config.yaml
model: "self-supervised audio encoder (BEST-RQ)"
train_examples: 39062
input: "log_mel"
activation: "gelu"
bidirectional: false
beta2: 0.95
Rows from block 2 of a small self-supervised audio encoder (BEST-RQ), named by matrix and row number. Each number is 128 + 24 x the weight over its row's rms, rounded and kept within 0 to 255. All counts start at 0. Numbers have three digits each. After the name is the row's rms in percent of the matrix's.
Before each channel's rows are labels from the 100 clips, of 14976, where the channel reaches its highest value: "peak on" is the class under the peak; "loudest" is the band of the loudest frequency at the time of the peak. Only what is clearly more common there than usual is listed. The data: synthesized solo parts of chorales (CocoChorales). In brackets: how many of the 100.
# conv: width-5 conv, stride 2 (model.blocks.2.conv.weight, 144x112x5, each kernel summed), inputs 0-111

peak on: silence (84)
loudest: 250 to 500 Hz (74)
conv.56 089:142145127133141100137116127072138101117110138114125127169154159114107125134145099129136112152094132146151111151120169185173129083097136146159104134130147166117086097142148154145152134111122159135121139119120105102135153173133118086143065127161098143145192141156131146100116086115164146139144118148127147114152142141086107138112166125128

peak on: F5 (41)
loudest: 500 to 1000 Hz (69)
conv.102 100:111147109116111160111118078123120162108140103121157115134099105120066131103165137139110162117158167098168156133123126149167127119129131101153135104112117119130107119103104123153104136117162101145152110105111101133167100123115118144109135135109094109089159123097134129123160158091143104108144135152072107150104126114073064133134159163118

peak on: silence (69)
loudest: 1000 to 2000 Hz (40)
conv.38 110:094150108140111141095087129128141116084110158086140156115146121133118120132128112117185132136101129141112152124118125122089142136129172154114133148127102092126126098139125098091171134125153127095105127092073165088108148103150160148148092092091143102114112127092148126113104141175137095157136119084157125073134122107124150151144140126095

peak on: C#5 (38)
loudest: 500 to 1000 Hz (67)
conv.51 101:101102110110157166075155139120099116090132125113133098112163093113145150124109132135184148161121108142143121161109121086122127110086120127151094116147156145093181100125104145125107170143140139096103142110120135125095122112164090106121128077168128137109134130114155166111113120125166090142122111120141118154131167145165133125147150179136

peak on: F5 (48)
loudest: 500 to 1000 Hz (60)
conv.33 098:129119103127180111134128155136099128082149101122102135122168136119105108117138134122119143104127141114155118096149142140137140162136153116144119117135120119154105167120126171148131120132179196125117174134096101096134110125165086152132115110114145063121120082107127135117118146106123071091134153147171112112162159075113132147114122122158

peak on: silence (46); G5 (29)
loudest: 500 to 1000 Hz (65)
conv.129 097:180140136123128162135147120128116129175178149144172091100176129090128167138134098135118138087113127135148164093170110108138132130134163129136103110126137126135132147177122081143126168130114137133124167115143137127135109112132176153108113112142101137129130135078098109141163187107183121172137147160119163120125125117145123140113138117162

peak on: silence (100)
loudest: 250 to 500 Hz (85)
conv.75 110:143110093108155119125145117160142166121116119087138079136174115106127126143145132119137153175135134117185148138127133143139119089119124152133108159116182108133160116175101128105132140169140096138123152094111086131110193143128147155129134129141090157153147139150148107105125138084108137127139145105161135129086120163183109115158133155110

peak on: C#5 (57)
loudest: 500 to 1000 Hz (64)
conv.22 099:110123115132149093101100130152119129144113127120090111143142081182133122136122102082107124180130132117132137146147120108102087164137139151143080116128106094091133128119112143141118065113101155116090090143160156092118148115135161096130168129103126109129120109080142108153162133168119095131128110156165099116125090120106133151144116120173

peak on: silence (80)
loudest: 250 to 500 Hz (65)
conv.21 092:163123134108147128142134132138082137148128216120111113117101149161157127116091127145148101133115117111161161112198079139127135151123123120126086165125109126126140160127133148162160156159142108137103121114135084109147104142113158163126116148100107113114165146142128114173083114131121171133137174114142125140111130133100118155121149115168

peak on: silence (100)
loudest: 1000 to 2000 Hz (33)
conv.55 093:111143071115128129144092116172148145126128144133120157110161132139155120139157148114097130163128129156139144126134136161130107121119153142163142154084150090127080122140142167084134162130094113121108110146124114191148119164168128181104132099126159138116160107104109144117124076101153137124124140156148128119127101158186144130162144109096

peak on: B4 (68); F#5 (27)
loudest: 500 to 1000 Hz (71)
conv.59 104:119172098147180089163168109148119117117148122091105144102117141153168106090151141099133145134155152143133139119131140105140150127158133111123133091166086106147109115167157110081159070114127133136142117093161113123184139128159152104147156123152145093135105117098128133116137150120102142107117150092098147096148123153106165135135117162119

peak on: silence (95)
loudest: 250 to 500 Hz (82)
conv.137 092:109134148123106138078148107154139151139131166147127146120134150135157139164125109128128136128116195141102139147106109110126177107126147114093156124187197142107109152160102096130148115093134132082143136149137107124172117119096127087114136118134161148125122146128135129131150137140124102084107114154116078092161151103162148125090143104102

peak on: silence (100)
loudest: 250 to 500 Hz (77)
conv.9 100:145096159118125116138171159144145119146105163117166137141147117121138071153131142115125152185152112132078159136128097146123180167111122136124126131079157090119119153137148139144156152138097109111086114119151114106136107174106122149130130123103076094112143093129139121131084126146146131119102149146129108099183156120149168108107114153128

peak on: D#5 (37); C#5 (37)
loudest: 500 to 1000 Hz (85)
conv.100 114:139106119122119130108147137093120141140122126165158161158153108098128127102144133115130114136129143127165090086099107074093179118099104110107146072173131134107144150123166130123082110107090115103136118146144156143120113136131117119108078142147161148136173110142128090139117120114166147171113115110166112176094142106137124143120142170156

peak on: C#5 (78)
loudest: 500 to 1000 Hz (78)
conv.77 108:097109084130142141147143153142151114127132131084153119150167070111111097092102163092149163114094138146167093126115117130094171139136100092156163160132112127093136143109109154126114135166103116149077149089115124133164092079143145107124154128132112092149126117100137133108141113144150139136146099096091157128102133133156134135115127154153

peak on: A4 (31)
loudest: 250 to 500 Hz (74)
conv.8 093:154111109099146123110153104177145154148136059137138128119142130140143125116120124122135130105125154129176128153123142160141083176154148125109150112154135150080109156148137135162136150137115102145092111160097154146140143146086168147089117095128145106129163188102150135178150145100134126102100093154151133085114123136115150097134123139149

peak on: silence (100)
loudest: 250 to 500 Hz (70)
conv.133 103:142118102098117161174169127168122151144123162078128093137136124131148162107120151130138125159145132109102136096148141154130149167100170125138107145150120122101145148148137112128141136101091162107128154160150143134121190141118150134164115121145119112112119134092125086164132083131117197104109155124148096134121124136180115125113169170133