config.toml
model = "self-supervised audio encoder (BEST-RQ)"
train_examples = 39062
hop_length = 160
codebook_size = 1024
arch = "crnn"
channel_attention = "se"
stem = "single"
rnn = "lstm"
beta1 = 0.95
precondition_frequency = 32
one_sided = false
adamw_lr_other_params = 0.00075
max_steps = 3400
epochs = 5.6
Rows from block 2 of a small self-supervised audio encoder (BEST-RQ), named by matrix and row number. Each number is 128 + 32 x the weight over its row's rms, rounded and kept within 0 to 255. All counts start at 0. After the name is the row's rms in percent of the matrix's.
After each channel's rows are labels from the 100 clips, of 14976, where the channel reaches its highest value: "strongest on" is what is common among them. Only what is clearly more common there than usual is listed. The data: synthesized solo parts of chorales (CocoChorales). In brackets: how many of the 100, against the usual share in percent.
# conv: width-5 conv, stride 2 (model.blocks.2.conv.weight, 144x112x5, each kernel summed), inputs 0-111

conv.1 110 [153 142 114 113  87 158 151 114 137 142 129 115 102 133 123 141 153  98 219 125 174  91 149  76 135 113 120 118 194  91 131 127 115 168 108 130 104 157 142 129 112 101 111 170 141 132 104 139 113 166 177 100 111 133 134 145 157 160 148  38  81 159 182 139 189 143 131  99 162 153  79 161 142 149  89 138 109 142 144 175 122  69 177 126 150 139  89  91 152 109  49  84 204  94 104 146 102  94 114 109 140 106  85 160 123 116 191 163 139 183 112 142]
strongest on: violin (44 vs 13.9); note C#5 (30 vs 9.8)

conv.108 085 [115 151 129 160 125 140 116 175 112 187 160 164 135  65  86 103 155 128 150 112  88  96 146  91 168  89  94 128  97 152 186  92 166 152 117 162 154 195 117 124 143  98 109 146 123 164 169 101 108  86 171 131 116 194 149 121 101 139 136  91  75 125 150 130 140  78 183 160 155  88 137  94 127 133 128 121 167 108  50 106 136 144 168 129 114  56 129 160 141 135 101 103 168 156 107 111  99  57 137 171  99 126 173 109 118 149 138 157 153 206  89 125]
strongest on: horn (45 vs 6.7)

conv.135 103 [154  97 123  70 154 109 128 121 180 106  72 108 126 126 118  75  84 165  67 164 137  93  95 131 145 174 109 156 121 141 138 119 153  90 109 140 162 177 132  93 227 118  85 110 112  92 112 119 123  62 122 132  74 126 132  84 108  96 177 103 101 128 105  88 178 142 168 108 139 125 166 101 148 168  67 120  71 154 187  79 153 150 101  81 106 142 137 146 139 140 160 135 134  78  65 125 132 184 116 119 158 145  99 121 129 137 158  89 136 127 114  79]
strongest on: clarinet (44 vs 8.9)

conv.7 098 [135 129  91 161 180 166  86 154 135  99 143 129 114 100 139 131 108  99 163 139 139 170 137  99 114 190 154 103 106 194 210 183 129 100 144 117 122 136  98 145 125 154 128 117 158 118 143 131 105  98  85 152 104  63 137 111 131  69 158  37 160 134 154 152 152 153 141 179 144 161  67 101 149 130 133  85 108 102 194 159 132 113 106  84 137  85 164 151 137 158 151 127 177 192 118 103 106 156 138 148 149 123 171 166 121 112 174  80 179 123 149  76]
strongest on: clarinet (57 vs 8.9); note D#4 (50 vs 11.2)

conv.43 098 [160 141 100 180 133 106 159 107  91 164 127 120 160 132 208 101 113 161 153 104  85 132  66 119  90 147 126  42 125 123 203 146 147 101 115  95 167 139 102 128 107 143 117 118  94 117 132 156 136 153 124 163 134 149 102 120 127 108 148 140 109  72  92 146  94 133 160 105 179  94 160 118 162 125 102 127 150 163 112 144  90 170  69 119 181  93 105  98 130 188 105 134 111  78 150 138 176  55  91 150 104 137 116  84 146 153 171  47 169  86 146 107]
strongest on: clarinet (51 vs 8.9); note D4 (36 vs 12.6)

conv.121 105 [162 126 127 144 121 140 131 154 145 144  74 123 161 149 179 153 185 141 125 148  78 109 132 182 162 160 105 109 116 147 151  97 127 108 112  90 107 126 137 160 137 100 117 152 184 155 152 170 173 155 109 144  73 125 142 142 169 142 252  85 185  73 171 145 122 147 108 166 184 112 141  68 109  79 119 137 117 127 152 130 100  99 133 162 126 136 165 142 152 111 118  97 168  79 113 163  96 128 119 125 107 144 100 174 134 169 104 136  90  66  76 191]
strongest on: tuba (85 vs 8.7); note A3 (31 vs 8.5); note D3 (30 vs 2.3); note G#3 (27 vs 7.9)

conv.49 092 [151 126 133 107 170 110  17 103 134 201 147  95 140 162 119  89 200  99 168 123 139 106 171 175 125 133 142 150  82 131 128 173 138 140 114 141 102 102  96 128 159 134 117 155  99 160  99 123 184 125 126 120 136 134  66 125 123  59 139 195 153 196 123 113 170 101  98 133  75  98 117 157 189  91  76 143  94 120 113 138 150 124 139 138 112 111 181 149 129 146  65 145  73 149 156 144 130 137 103  94 111  94  92 110 137 152 140 117  91 146 162 176]
strongest on: violin (68 vs 13.9); note F5 (51 vs 8.2)

conv.31 086 [105 131 178 125 166 119  64 146 103 156 162 117 120 180 154 197 147 142 111 145  90  57 143 177 118  91 101  91 123 112 162 103 161 125 164 117 156 133  95 160 145  91 117 156 109 141 108 126 206 168 122 101 146 107 133 121 114 109 156 113  94 152 141  80 168 116  73 118  96 151 153  64 174 156 115 122 146 195 201 131 136 157 147 168 135  94 124  96 184 111 145 217 145 171  98 115 119 139 126 148  95 144 162 148 147 112 128 106 160 176  86  97]
strongest on: cello (63 vs 9.7); note A3 (41 vs 8.5); note A#3 (41 vs 10.2); note C4 (30 vs 10.9)

conv.11 084 [ 99 123  98 105  80 113 189 113 129 130 149 123 108 197 129 159  70 142 159 147 175 145 172  84 179 109 165  79 127 111 179 143 134 137  81 129 112 148 104 121 105 139 128 188 133 138 134  87 193 118 139 158 110 135 115 116  52  76 149 119 123  84 157 153  88  99  79 149 126 136 212 147 159  95 105 147 110  69 100 168 104 135 110 107 220 175 170 120 149 171 144 136 129 133 158 136 143 135  67 130 127 130 152 133 134 168 105 106 131 164  80 136]
strongest on: horn (69 vs 6.7); note A4 (37 vs 8.4); note G4 (30 vs 7.4); tuba (30 vs 8.7)

conv.28 085 [128 148 161 112 110  69 131 127 166 130 179 165 124 193 153 128 102 109 179 144 153 148 173 118  78 121  91  77 153  91 180  71  72 115 148 121  70 148 118 132 203 166  89 149 100  95 115 127 133  99 114 112 102 146 105 111 108 125 100 147 134 143  95 129 112 164 191 153 135 128 147 142 178  68 134 152 152 117 118 170 119 156 159 123 114  61  98  99 162 147 135  92 112 103  55 137 224 172 133 149 118 118 115 130 145 192 132  96 111 156 105 147]
strongest on: bassoon (54 vs 7.9); note C#4 (42 vs 12.3); note C4 (32 vs 10.9)

conv.64 119 [162 100 134  77 157 142 113 165 113 113 139 146 129 160  76 125  76 178 145 163 122 122 160  90 149 131 121 108  69  60 139 148 153 143 107 157 188 107  69 118 128  86 164 153 147 175 108 159 127 129 171 185 115 126 150 123 115 107 140 121 153 166  96 128 170  57 151 148 195  94 129 142 120 142 149 131  78 171  96  50 144 123  66 162 145 115 135 169 110 166  86 101 155 129 104 136 175 144 140 148 175 174 134 146 168 125 205 174 139 127 152 124]
strongest on: oboe (28 vs 7.3); tuba (27 vs 8.7); note F#5 (26 vs 7.3)

conv.50 100 [149 186 125 124 184 114 129  99 164  75 162 133 139 108 108 119 183  97 157 220 155 101 150  98 158 135 158 127 108 146 107 121 135 135 169 156 145 126 131 159 162 172 138 139  92 152 157 113 185  64 139  98 143 141  83 145  84 162  91  84  87 167 100 103 119 159 150 140 155  42 142 121 120 143  68 153 170 157 145 155 117 113 110 138 126  21 160 140 134 137 104 131 110 166 185 116 151 177 152 159 151 162 154  91 133 129 108  93 139 101 102 128]
strongest on: cello (38 vs 9.7)

conv.130 119 [119 164 157 115 177 116 108 137 132  99  98 131  47 155 117 106 116 101 179 159 113 111 165 134 123 136 121 122 113 112  49 142 137 174 130 120 208 100 118 157 143  92 136 149 166 135 150 145 142 181 114  90  95  97 192 123 172 104 109 106 157 185 117 113 120  80 124 149  61 100  92  84 201 156 176 186 104 130 152  89 153 140 160 142 114 131  98 131 158 141 160 122 113 108 189 130 164 143  90 143 176 119 150 133  81 103 133 158 171 153 157 197]
strongest on: note F#5 (26 vs 7.3); note G5 (25 vs 6.4); tuba (25 vs 8.7)

conv.40 099 [101 135  61 125 121 131 186 162 134 142 128  80 148 138  78 129 216 132 145 133 126 156 141 141 149 158  77 139 112 135 112 130 105 179  80 112 133 119 193 114  70 148  89 123 132 148 159 101 182 103 116  77 159 100  84 119 130  90 156 104 124 117 154 155 135 112 146 151 110 183 192 169 109  93 137  97  78 163 121  53 141 129 173  88  93 151 105 129  69 111  85 105 165 160 153  80 160 204 127 169 107 124 160 122 112 131  99 140 133 136 119 175]
strongest on: note C5 (63 vs 10); oboe (46 vs 7.3); trumpet (30 vs 8.4); note A#4 (29 vs 10.7)

conv.95 101 [181 102 119 145 103 133  51  92 165  86 180 131 163 120 186 150 120 164  99 110 152 131 175  98 134  95 147 141 101 159 131  95 182 148 104 118 137 104 137 101 134 173 138 126  93  92 157 166 151 197 142 155 116 119  97 114 175 111 131 146 113 133 133 104  92  56  78 172 146  60 144 106  77  96 113 142  84 112 161 125 107  96 118 178 103 163 124 149  98 109 130 168 137 119  73  55  95  83 116 111  84 152 170 115  82 112 114 114 188 114 122  94]
strongest on: bassoon (25 vs 7.9)

conv.25 096 [153 106 107 130 103 186  79 104 105 148  97 141 163  88 112 155 151 117 109 181 154 145 181 149 186 153  90  63  94 158 119 122 119 150 186 126 153 143 114 118  98 138 140 184 187 162 129 124 132  97 117 136 110 179 117  90 127 103 170 146 139 192 107 135 107 168 142 164 110 117 196 160 166 105  99 165 103  86 129  83  70 156 102 107 151 103  75 147 139 138 132 181  81 112 129 156  60 104 167  95 109 140 105 165 155 124 150 136 127 134 201  77]
strongest on: horn (90 vs 6.7); note C5 (44 vs 10); note B4 (37 vs 9.4); note A#4 (35 vs 10.7)

conv.36 107 [111 114 119 145 159 155 114  75 170 186  77 148 154 127 117 105 124 156 132 147  78 148 141 151  55 171  94 113 169  84 124  98 149 116 112 137 183 152 152 137 147 173  58 181 179 131 161 148 172 133  78 151 123  84 106 144 113 175 124 120 126 116 111 131 116 161  92 118 127 110 119  63 151 105 107 145 188  72 123 129 186 158  95  92 151 130 143 116 157 144  87 156 173 135 193 160  90 190  75 108 146 130 166 159 126 136 127 146 135 122 157 201]
strongest on: violin (54 vs 13.9); note F5 (38 vs 8.2); tuba (35 vs 8.7)

conv.58 096 [186 120 154 133 143 181  93 119 141 189 157 147  99  76 142  95 182  89  98 138 152  80 107  98 187 105 143 147 120  85  76 119 165 120 100 117 168  72 152 142 106 108 107 150 118 118 143 140 150 131  59 153 189 125 103 128 120  90 148 166 148 108 129 161 177 159 119 118 176 222  81 129 134 149 118 102 121 125 135  61 158 114 149  93  98 106 139 138 204 110 119 161 100 144 132 152 147 146  91  92 134 108  63 103  87 125  83 149 125 130  84 101]
strongest on: note D4 (50 vs 12.6); note C#4 (42 vs 12.3); bassoon (26 vs 7.9); note E4 (26 vs 8.9)

conv.0 097 [123 145 155 150 112 122 122 137 105 132 138 131  95  90 144  89 110 131  89  43  82  95 131 134  73  83 120 141 150 128  42  68 142 193  96 170 111 108 124 144  77 156 199  89 176 165 101 112 120 165 127 101 102 127 107 136 167  78 145 117 139 106 129 109 184 137 139 145 113  44 156 169 138 110  62 104 125 161 172 166  98 114 149 121 144 130  82  79 152 103 126 118  86 148 102 164 156 152 170 113 113 142 100 107  98 153 129 170 131 112  97 179]
strongest on: bassoon (56 vs 7.9); note C4 (42 vs 10.9)

conv.65 091 [145 141  84 107 133 192  89 124 118 130 108 102 134  81 102 113 126 125 174  93 158 135 159 106 101 198 120 140 163  86 119 162 143 110 124  51 127  87 152 167 129 129 129 250 150 122 105  94  41 123 158  74 132 136 131  87 159 186  93 116 147 155 141 161 108 127 173 174 167 108  84 138 108 143 114 149 149 103 143 149 120  87 125 107 148  75  98 123 105  73 170 174 136 149 130 155 128 146 136 114 105 136 108 141 103 140  95 126 202 161 154 122]
strongest on: trumpet (48 vs 8.4); horn (47 vs 6.7); note F#5 (41 vs 7.3); note A#4 (34 vs 10.7)

conv.35 099 [118 102 158  92 213  99 173 166  99 148 136 178 133 168 121 152 194 111  34 119 136 122 160 151 136 143 108 142 108 123 112 166 172 139 113 129 109 115  67 108 139 113 162 144  91  87 165 177  62 127 105 101  82 131 142 140 165 139 100 184 114 127  51 102 173 128 138 151 168 123 192 142 120 114  94  74  95  93 120  92  86 108 141 160 102 115 148 142 139 143 164 114 142  81 129  85 116 101 137 101 140 135 191 128 152 121 162 106 130 149 130  65]
strongest on: clarinet (51 vs 8.9); note D#4 (36 vs 11.2); note F4 (29 vs 9.2)

conv.105 099 [108 106  73 116 157  93 125 115 147 142 102 140 145 135 168 155 149 153 160 125 122 129 147 203 141 147  75  79 111 167 184 134 117 103 107 132 113  88  76 115 124 158 116 155  77  65 119 120 114  64  46 135  95 193 143 159  99 192  68 126  54 129 138 114 166 122 145 149  55 106 140  90 148 128 164  88 139 169 120 119 147 166 136 169 123 120 130 165 138 147 132 119 101 104 120 144 131 156  73 148 116 140 195 124 121  73 164  77 107 122 101 140]
strongest on: cello (49 vs 9.7); note D3 (27 vs 2.3); note A3 (26 vs 8.5)

conv.116 092 [145 204  93 143  94  86 126  75 128 109 163  97 152 130 165  96 162 140 121 136 120 115 101 131  86 157 124 115 150 140 129 111 134 105 138 119 130 135 176 109 183 185 130 130 191  89 213 133 135 174 157  71 126 189 148  82  95 121 107 112 128  68 169 126 120 154 114 125 117 122 146 107 171  76 101 116 120  52 159 111  88 112 171  89 162 109 123 135  95 144 183 129 119 207 132  93  97 155 103 152 148  92 117 153  70 138 146  92 180 135 164 129]
strongest on: note F#5 (69 vs 7.3); trumpet (69 vs 8.4); note F5 (52 vs 8.2); note D#5 (30 vs 9.2)

conv.107 089 [150 108  96 190 200 104  86  79 163 158 130 124 136 103 132  97 150 144  96 209  79 132 142 138 109 178 153  89 175 128 163 196  84 111 152 155 143 123 131 155 130 140 164 128 141 102 139 183 100 145 133  87 134  75 147 131 141 123  86 117 181 157 115 159 185  97 171 145 144 154 152 142  68  97 128  90 119  97  81 170 115 112  98 133 136  97 134 154  89 124 169 121 164 126  93 145 145 154 166 189 158 158 147 114  89 161 162  80 175 163  99  97]
strongest on: horn (83 vs 6.7); note B4 (37 vs 9.4); note A#4 (37 vs 10.7); note C#5 (29 vs 9.8)

conv.61 101 [ 93 123 124  97 114  87 125 115  96 173 153  86 158 140  91  55 135 154 151 111 135 127 143 110 169  98 128 126 122 160 154 175 181 208 199 101 142  77  77  97  72 184 135 138 142 136 134 193 162 100 111 156 106 122 141 139 121 119 135 166 141 134 117 106 190 141 167 147 131 140 133 113 130 125 121 111 161 114 123  77 110 110 142  87  47 139 105  82 140 120 123 186 157 101 156  99 147 157 160  70 150 128 129 138 180  87 197 129 173  99 166 159]
strongest on: note D#5 (61 vs 9.2); trumpet (35 vs 8.4)

conv.69 098 [143  78 149  71 103  71 130 155 129 130 118 133  99 161 152 106 126 123 108  64 127 138 180  89 150 140 135  75  93 111 111  78 138 135 127 133 112 149 128 163 171 127 195 115  87 137 186 149 184 175 158 128  57 128 158 193 170  65 120 143 116 146 114 135 123 166 138 100 131 137 156 135 166 198  76 135 136  95 122 113 151 208  85 114  88 118 113 106 169 130 165 128 112 109 112 145 156 135 151  91  86 172 155 162 124 156 159  57 146 113 166 128]
strongest on: note A4 (39 vs 8.4); horn (33 vs 6.7); tuba (27 vs 8.7)

conv.27 081 [112 131 114  88 165 153 166 102 144 184 103  59 150 146 147 120 113  73 164 154 126  98 151 137  94 130  85 165 136 112 126 177 118  97 139  97 153 138  88 184 156 124 156 151 128 155 143 160 200 167 151 164 174 116 112 174 101 150 141  71 141 116 120 135 145 126 132 201 176 132 139 148 211 129 130  92 150 101 178 112  79 114  29 161 153 100 113 153 133 116  79 114 150 198 133 124 144 125 125 141 132 148 127 113 123 140  75 174 155 153 141  77]
strongest on: tuba (81 vs 8.7); note G3 (29 vs 6.3); note A3 (26 vs 8.5)

conv.44 097 [132 102 172 135 130 132 137 144  82 102 150 136 131 158 105 166  91  94 135 126 111 101 133 123 138 119 133 123  97 136 138  86 158 115 143  91  75 113 169  61 201  90  96 123  88 135 135 179 120 106  37 124 110 141 101 101 140 110 163 133 130 114  92 146 119 104 183  87  75  54 122 149  77  96 101 100 189 146  95 163 135  77 144 105 137  95 112 117 106  85 135 104 140  91 125  87 155 130  93 100  34 163 143 112 188 151 110 156 162 102 139 185]
strongest on: note D4 (44 vs 12.6); clarinet (39 vs 8.9); note C4 (35 vs 10.9); bassoon (31 vs 7.9)

conv.141 102 [ 32 132 119 146 122 169  99 155 139 156  88 160 113  94  88 133 190 107 119 138 110 163 176 192 125 135 172 120 131 109 180 203 130 133 137 133 141 140 114 128 136  86 171 145 186 155 145 117 139 110 167 139  73  68 158 170 167 110  98 195 146 115 113 153 128 120  94  83 106 122 200 144  75 180  82 153  89 143 129 160 107  78 117  85 146 119 133 159 150 129 117 126  98 101 149 128 145 124 178 147 139 143 125  97 117 135 123  54  86 107 157 154]
strongest on: trumpet (59 vs 8.4); note F5 (35 vs 8.2); note G5 (28 vs 6.4)

conv.117 104 [150  74 123 158 142 187  90 121 133 119 134  99 142 134 123 107 169 113 125 185 128 120 158  83  82 183  87 156 203 132  93 100 122  57 125 101 105 134  99  84  91  49 141 113  85 141 144 145 159 156  74 148  99 117  99 118 139 149 154  54  98 131 174 113 142  95 183  89 127 159  84 142  88 148 128 125  97 144  93 123 167 142  65 163 105 108  79 131 166 143 178  62 122 122 124 123 141 106 130  88 146 154 136  72 143 127 104 114 128 144 184 114]
strongest on: viola (46 vs 8.6); note D#4 (34 vs 11.2); note D4 (30 vs 12.6)

conv.127 102 [106 157  65 102 118  89 131 123 109 136 141 133 146 160 148  77 155 110  90 170 165 105 129 109  98 162  96 147 143 148 157 155 142 165 116 121 144 167 162 111 118 162 135 129 133 179 136  80  78  92 127  49 156  93  79 117 140 134 101 153  86 150 114 164 140 130 156 153 159  66 113 126 127  52 158  97  98 160 126 206 154 171 190 119 109 127  95 152 131  43 119  94  75 128 123 148 126 131  97 116 148 123 120 125 153 157 133 153 198 187  65 123]
strongest on: note G#4 (48 vs 9.2); trombone (41 vs 7.6); note G4 (26 vs 7.4)

conv.42 096 [ 71 110 124 148 128 113 120  64 122 145 113 116  81 118 120 210  95 124 158 171 190 107  55  78  76 151  88 101 121  99 150 152 153 114 122 142 146 111 190 144  56 126 137 198  82 141 136  97 110 107 111 143 123 145 138 149 173 107 136 170 189 134 117 164 203 131 127 127 126  87 134  66 168 176 129 162 159 101  80 103 122  82 118 104  89 101  93 140 105  75 121 123 126 137 112  64 132 114 102 140 112 127 147 123 130 181 118 130 118 174 108 130]
strongest on: bassoon (47 vs 7.9); note D4 (31 vs 12.6); note G3 (26 vs 6.3)

conv.140 101 [140 184  85 141 109 129 116 131 143 140 172 116  85 139 133 130 116 186 121 185 144  99 155 133 187 116 139  90 162 156 182 135 123  80 168 115 172  75 121 184 165 106  79  47  77 129 134 122 132 176 113 130 110 101 103 143 185 106 125  91 123 122 156 112 126  80  70 101 135 117 141 152 145 153 132 152 174 171 145 123 137 134 149 144 190 130  87 100 116 122  51  97  94 145 166 137  93 126  87 138 152  91 183 131 134 194 126 143 124  82 146 193]
strongest on: note D#4 (50 vs 11.2); note D4 (46 vs 12.6); clarinet (33 vs 8.9); instrument: viola (31 vs 8.6)

conv.37 108 [ 65 166 119  97 191 144 163 134 123  89  94 142  97  41 148  87 135 121 156 186 155 133 158 124 186 149 163 120 115  88  99 140 117 177 122 135 127 161 133  98 137 120 100 105 145 119  98 170  90  94 168 133 111 121 132  99 183 110 129 146  81  74  86 138  84 140 123 144 143  72 153 116  71 109 108  80 133 111 138 156 135 113 124 179 135  89  90 121 218 129 114 101 125 141 164 112  83 162 185 140 141 122  76 179 128 130 107 170 137 167 161 182]
strongest on: trumpet (54 vs 8.4); note A4 (28 vs 8.4)

conv.119 108 [113 120 138 125 128 145 138 136 129 129 129  82 155 130  25 128 144 119  96  90 150 151 118 127  28  93  95 144 144 204  86 153 100  93 128 156 114 146 105  71 117 130 143 116 105 148 103 104 171 156 192  97 127 169 111 158 122 141 158 131 101 122 144 115 171  59  92 115 158 145 172  94 208 146 155 134 156 128 157 109 176  95 128  87 116 164 130 111 125 151  76 154  61 187 155 118 104  91 147 163 112 107 115 138 146 161 114 185 139 134 144  85]
strongest on: horn (31 vs 6.7); note G4 (25 vs 7.4)

conv.47 099 [106 128 131 119 129 101 192  95  77 124 200  86 103 123 111  96 149 113 126  85 137 101  91 172 160 128  98 180  90 111 159 143  73 134  80  98 136 114 131 115 162 143 134 131 116 182 108 134 114 129 135  71  77 173  84  86 126 100 174 195 180 189 135 136 123 164 123 117 157 132 128 116  83  76 109 109 142  80 115  87  90 124  60 171 171  74 107 105 137 133 190 116  59 128 158 130 115 159 125  93 140 162 115  97 135 166 133 108  96 166 136 115]
strongest on: note A5 (31 vs 2); note G5 (31 vs 6.4); trumpet (31 vs 8.4)

conv.17 100 [203 154 131 212 132 120 125  80 128 151 118 118 128  98 128  82 143  98 144 151 149 106 132 143 130 129  85 153 113 147 117 142 128 174  93 123 116 185 119 121 153  70 192 112 158  98 116 125 121 150 154 186 128 163  87  94 173 109 178 174 155 137 164 148 105 153 113 189 146 140 141 145 125 138  89 130 136 103 124 161  96 226  71 153 134 152  96 109 141 120  84 107 138 146 105 165 156 138 131  58 129 134 165 177 145 128  69 194 158 121 190 130]
strongest on: violin (70 vs 13.9); note G5 (40 vs 6.4); note G#5 (27 vs 3.9); note A#5 (25 vs 1.2)

conv.74 091 [177 136  68 114 131 156 139 186 121 100 163 120 127 149  87 119 127 135 138 106 105 146 128 121 117 111 117 133 100 107 112 129  51 175 149 221 141 121  85 121 102 144 120 183 135 150 121 173 137  96 166 158 108 174  65  71  98 139 195 112 150 108  73 138 142 126 136  89 145 139 128 101 160 172 166 164  57 142 143 101 135 117  89  89  97 124 116 154 117 118 116  90 143 101 103 199 100 161  70 173  93 128  93  99 114  93 145 112 177 186 158 121]
strongest on: note C#5 (33 vs 9.8)

conv.142 098 [145 126 151 133 148 108 143 126 120 145 182 127 120  88 123 113 150 174 118 101 121 123 135 115 127 121 112  84 133  79 159 128  99  82  81  86 144 158 124 136  81 188 159 123 147 198 103 124 119 128 166 117 131 142 136 114 128 144 154 158 153 149 114 142 148 156 180 140 117 128 184  50 208 132 141 105 139 193 104  79 141 129  73 115  70  83 149 105  88 127 115 126 116 136  41 121 173 134 146 148 197 162 134 107 165 107 193 148 173 197  87 152]
strongest on: clarinet (73 vs 8.9); note D4 (49 vs 12.6); note C4 (33 vs 10.9); note B3 (27 vs 9.7)

conv.136 094 [156 143  86 121 100 113  73  95 123  65 148 136 211 136 142  68 105 167 167  77 115 110 121 140  90  96  92  81 131 123 183 132 156 159 125 166 151 152 157 130 155 132 147 159 158 147 135 161 128 137 127 127 144 119 170 125 152 126 143 127  82 101 142 130 104  62 116 166  81 160  48 146 149 188 134  86 120 144 119 103 134  79 158  93 135 143 171 171 139 131  96 106 134  92 109 185 111 215  76 135 155 118 130 114 213 147 147 133 140 160 109 151]
strongest on: cello (25 vs 9.7)

conv.101 097 [156 123 127 152  98 148 118 150  82 168 121 158 124  92  89 115 111 126 177 170 120 120 144 144  64  96 135 163 125 149  98 114  72 199 170 107 183  99 125 134 115  98  90 164 150 164 143 126 114 194 156  79  68 105 105  67 135 119  78 110 182 123  75  74 104  55 181 154 165  94 137  98 148 153 149 112 146 114  67 177 175 134 129 135  98 160 144 134 139 128 156 135 173 169 105 161 119 147  80  89 138 105 107 144 133 110 166 156 163  98 146 108]
strongest on: tuba (43 vs 8.7); note D#5 (29 vs 9.2)

conv.20 096 [111 108  98  88 114 114 148  77 113 200  83 125  70 148 115 138 111 172 172 136 114 110 117 105 141 149 137  73 224 118 140 183 116 127 151 103 107 165 122 183 122 148  87  85  77 118 119 112 146 102 205  62 107 130 147 145 148 106 146 151 166 103 154 107 137 117 133 106 152  96 122  84 131  82  64 171 150 143 112 105 152 107  64 127 107 112 103 123 164 111 156  90 100 144  93 130 165 126 194 131  77  80 132  90  97 176 150 142 170 126 134 142]
strongest on: clarinet (51 vs 8.9); note D4 (48 vs 12.6); note C#4 (32 vs 12.3); bassoon (27 vs 7.9)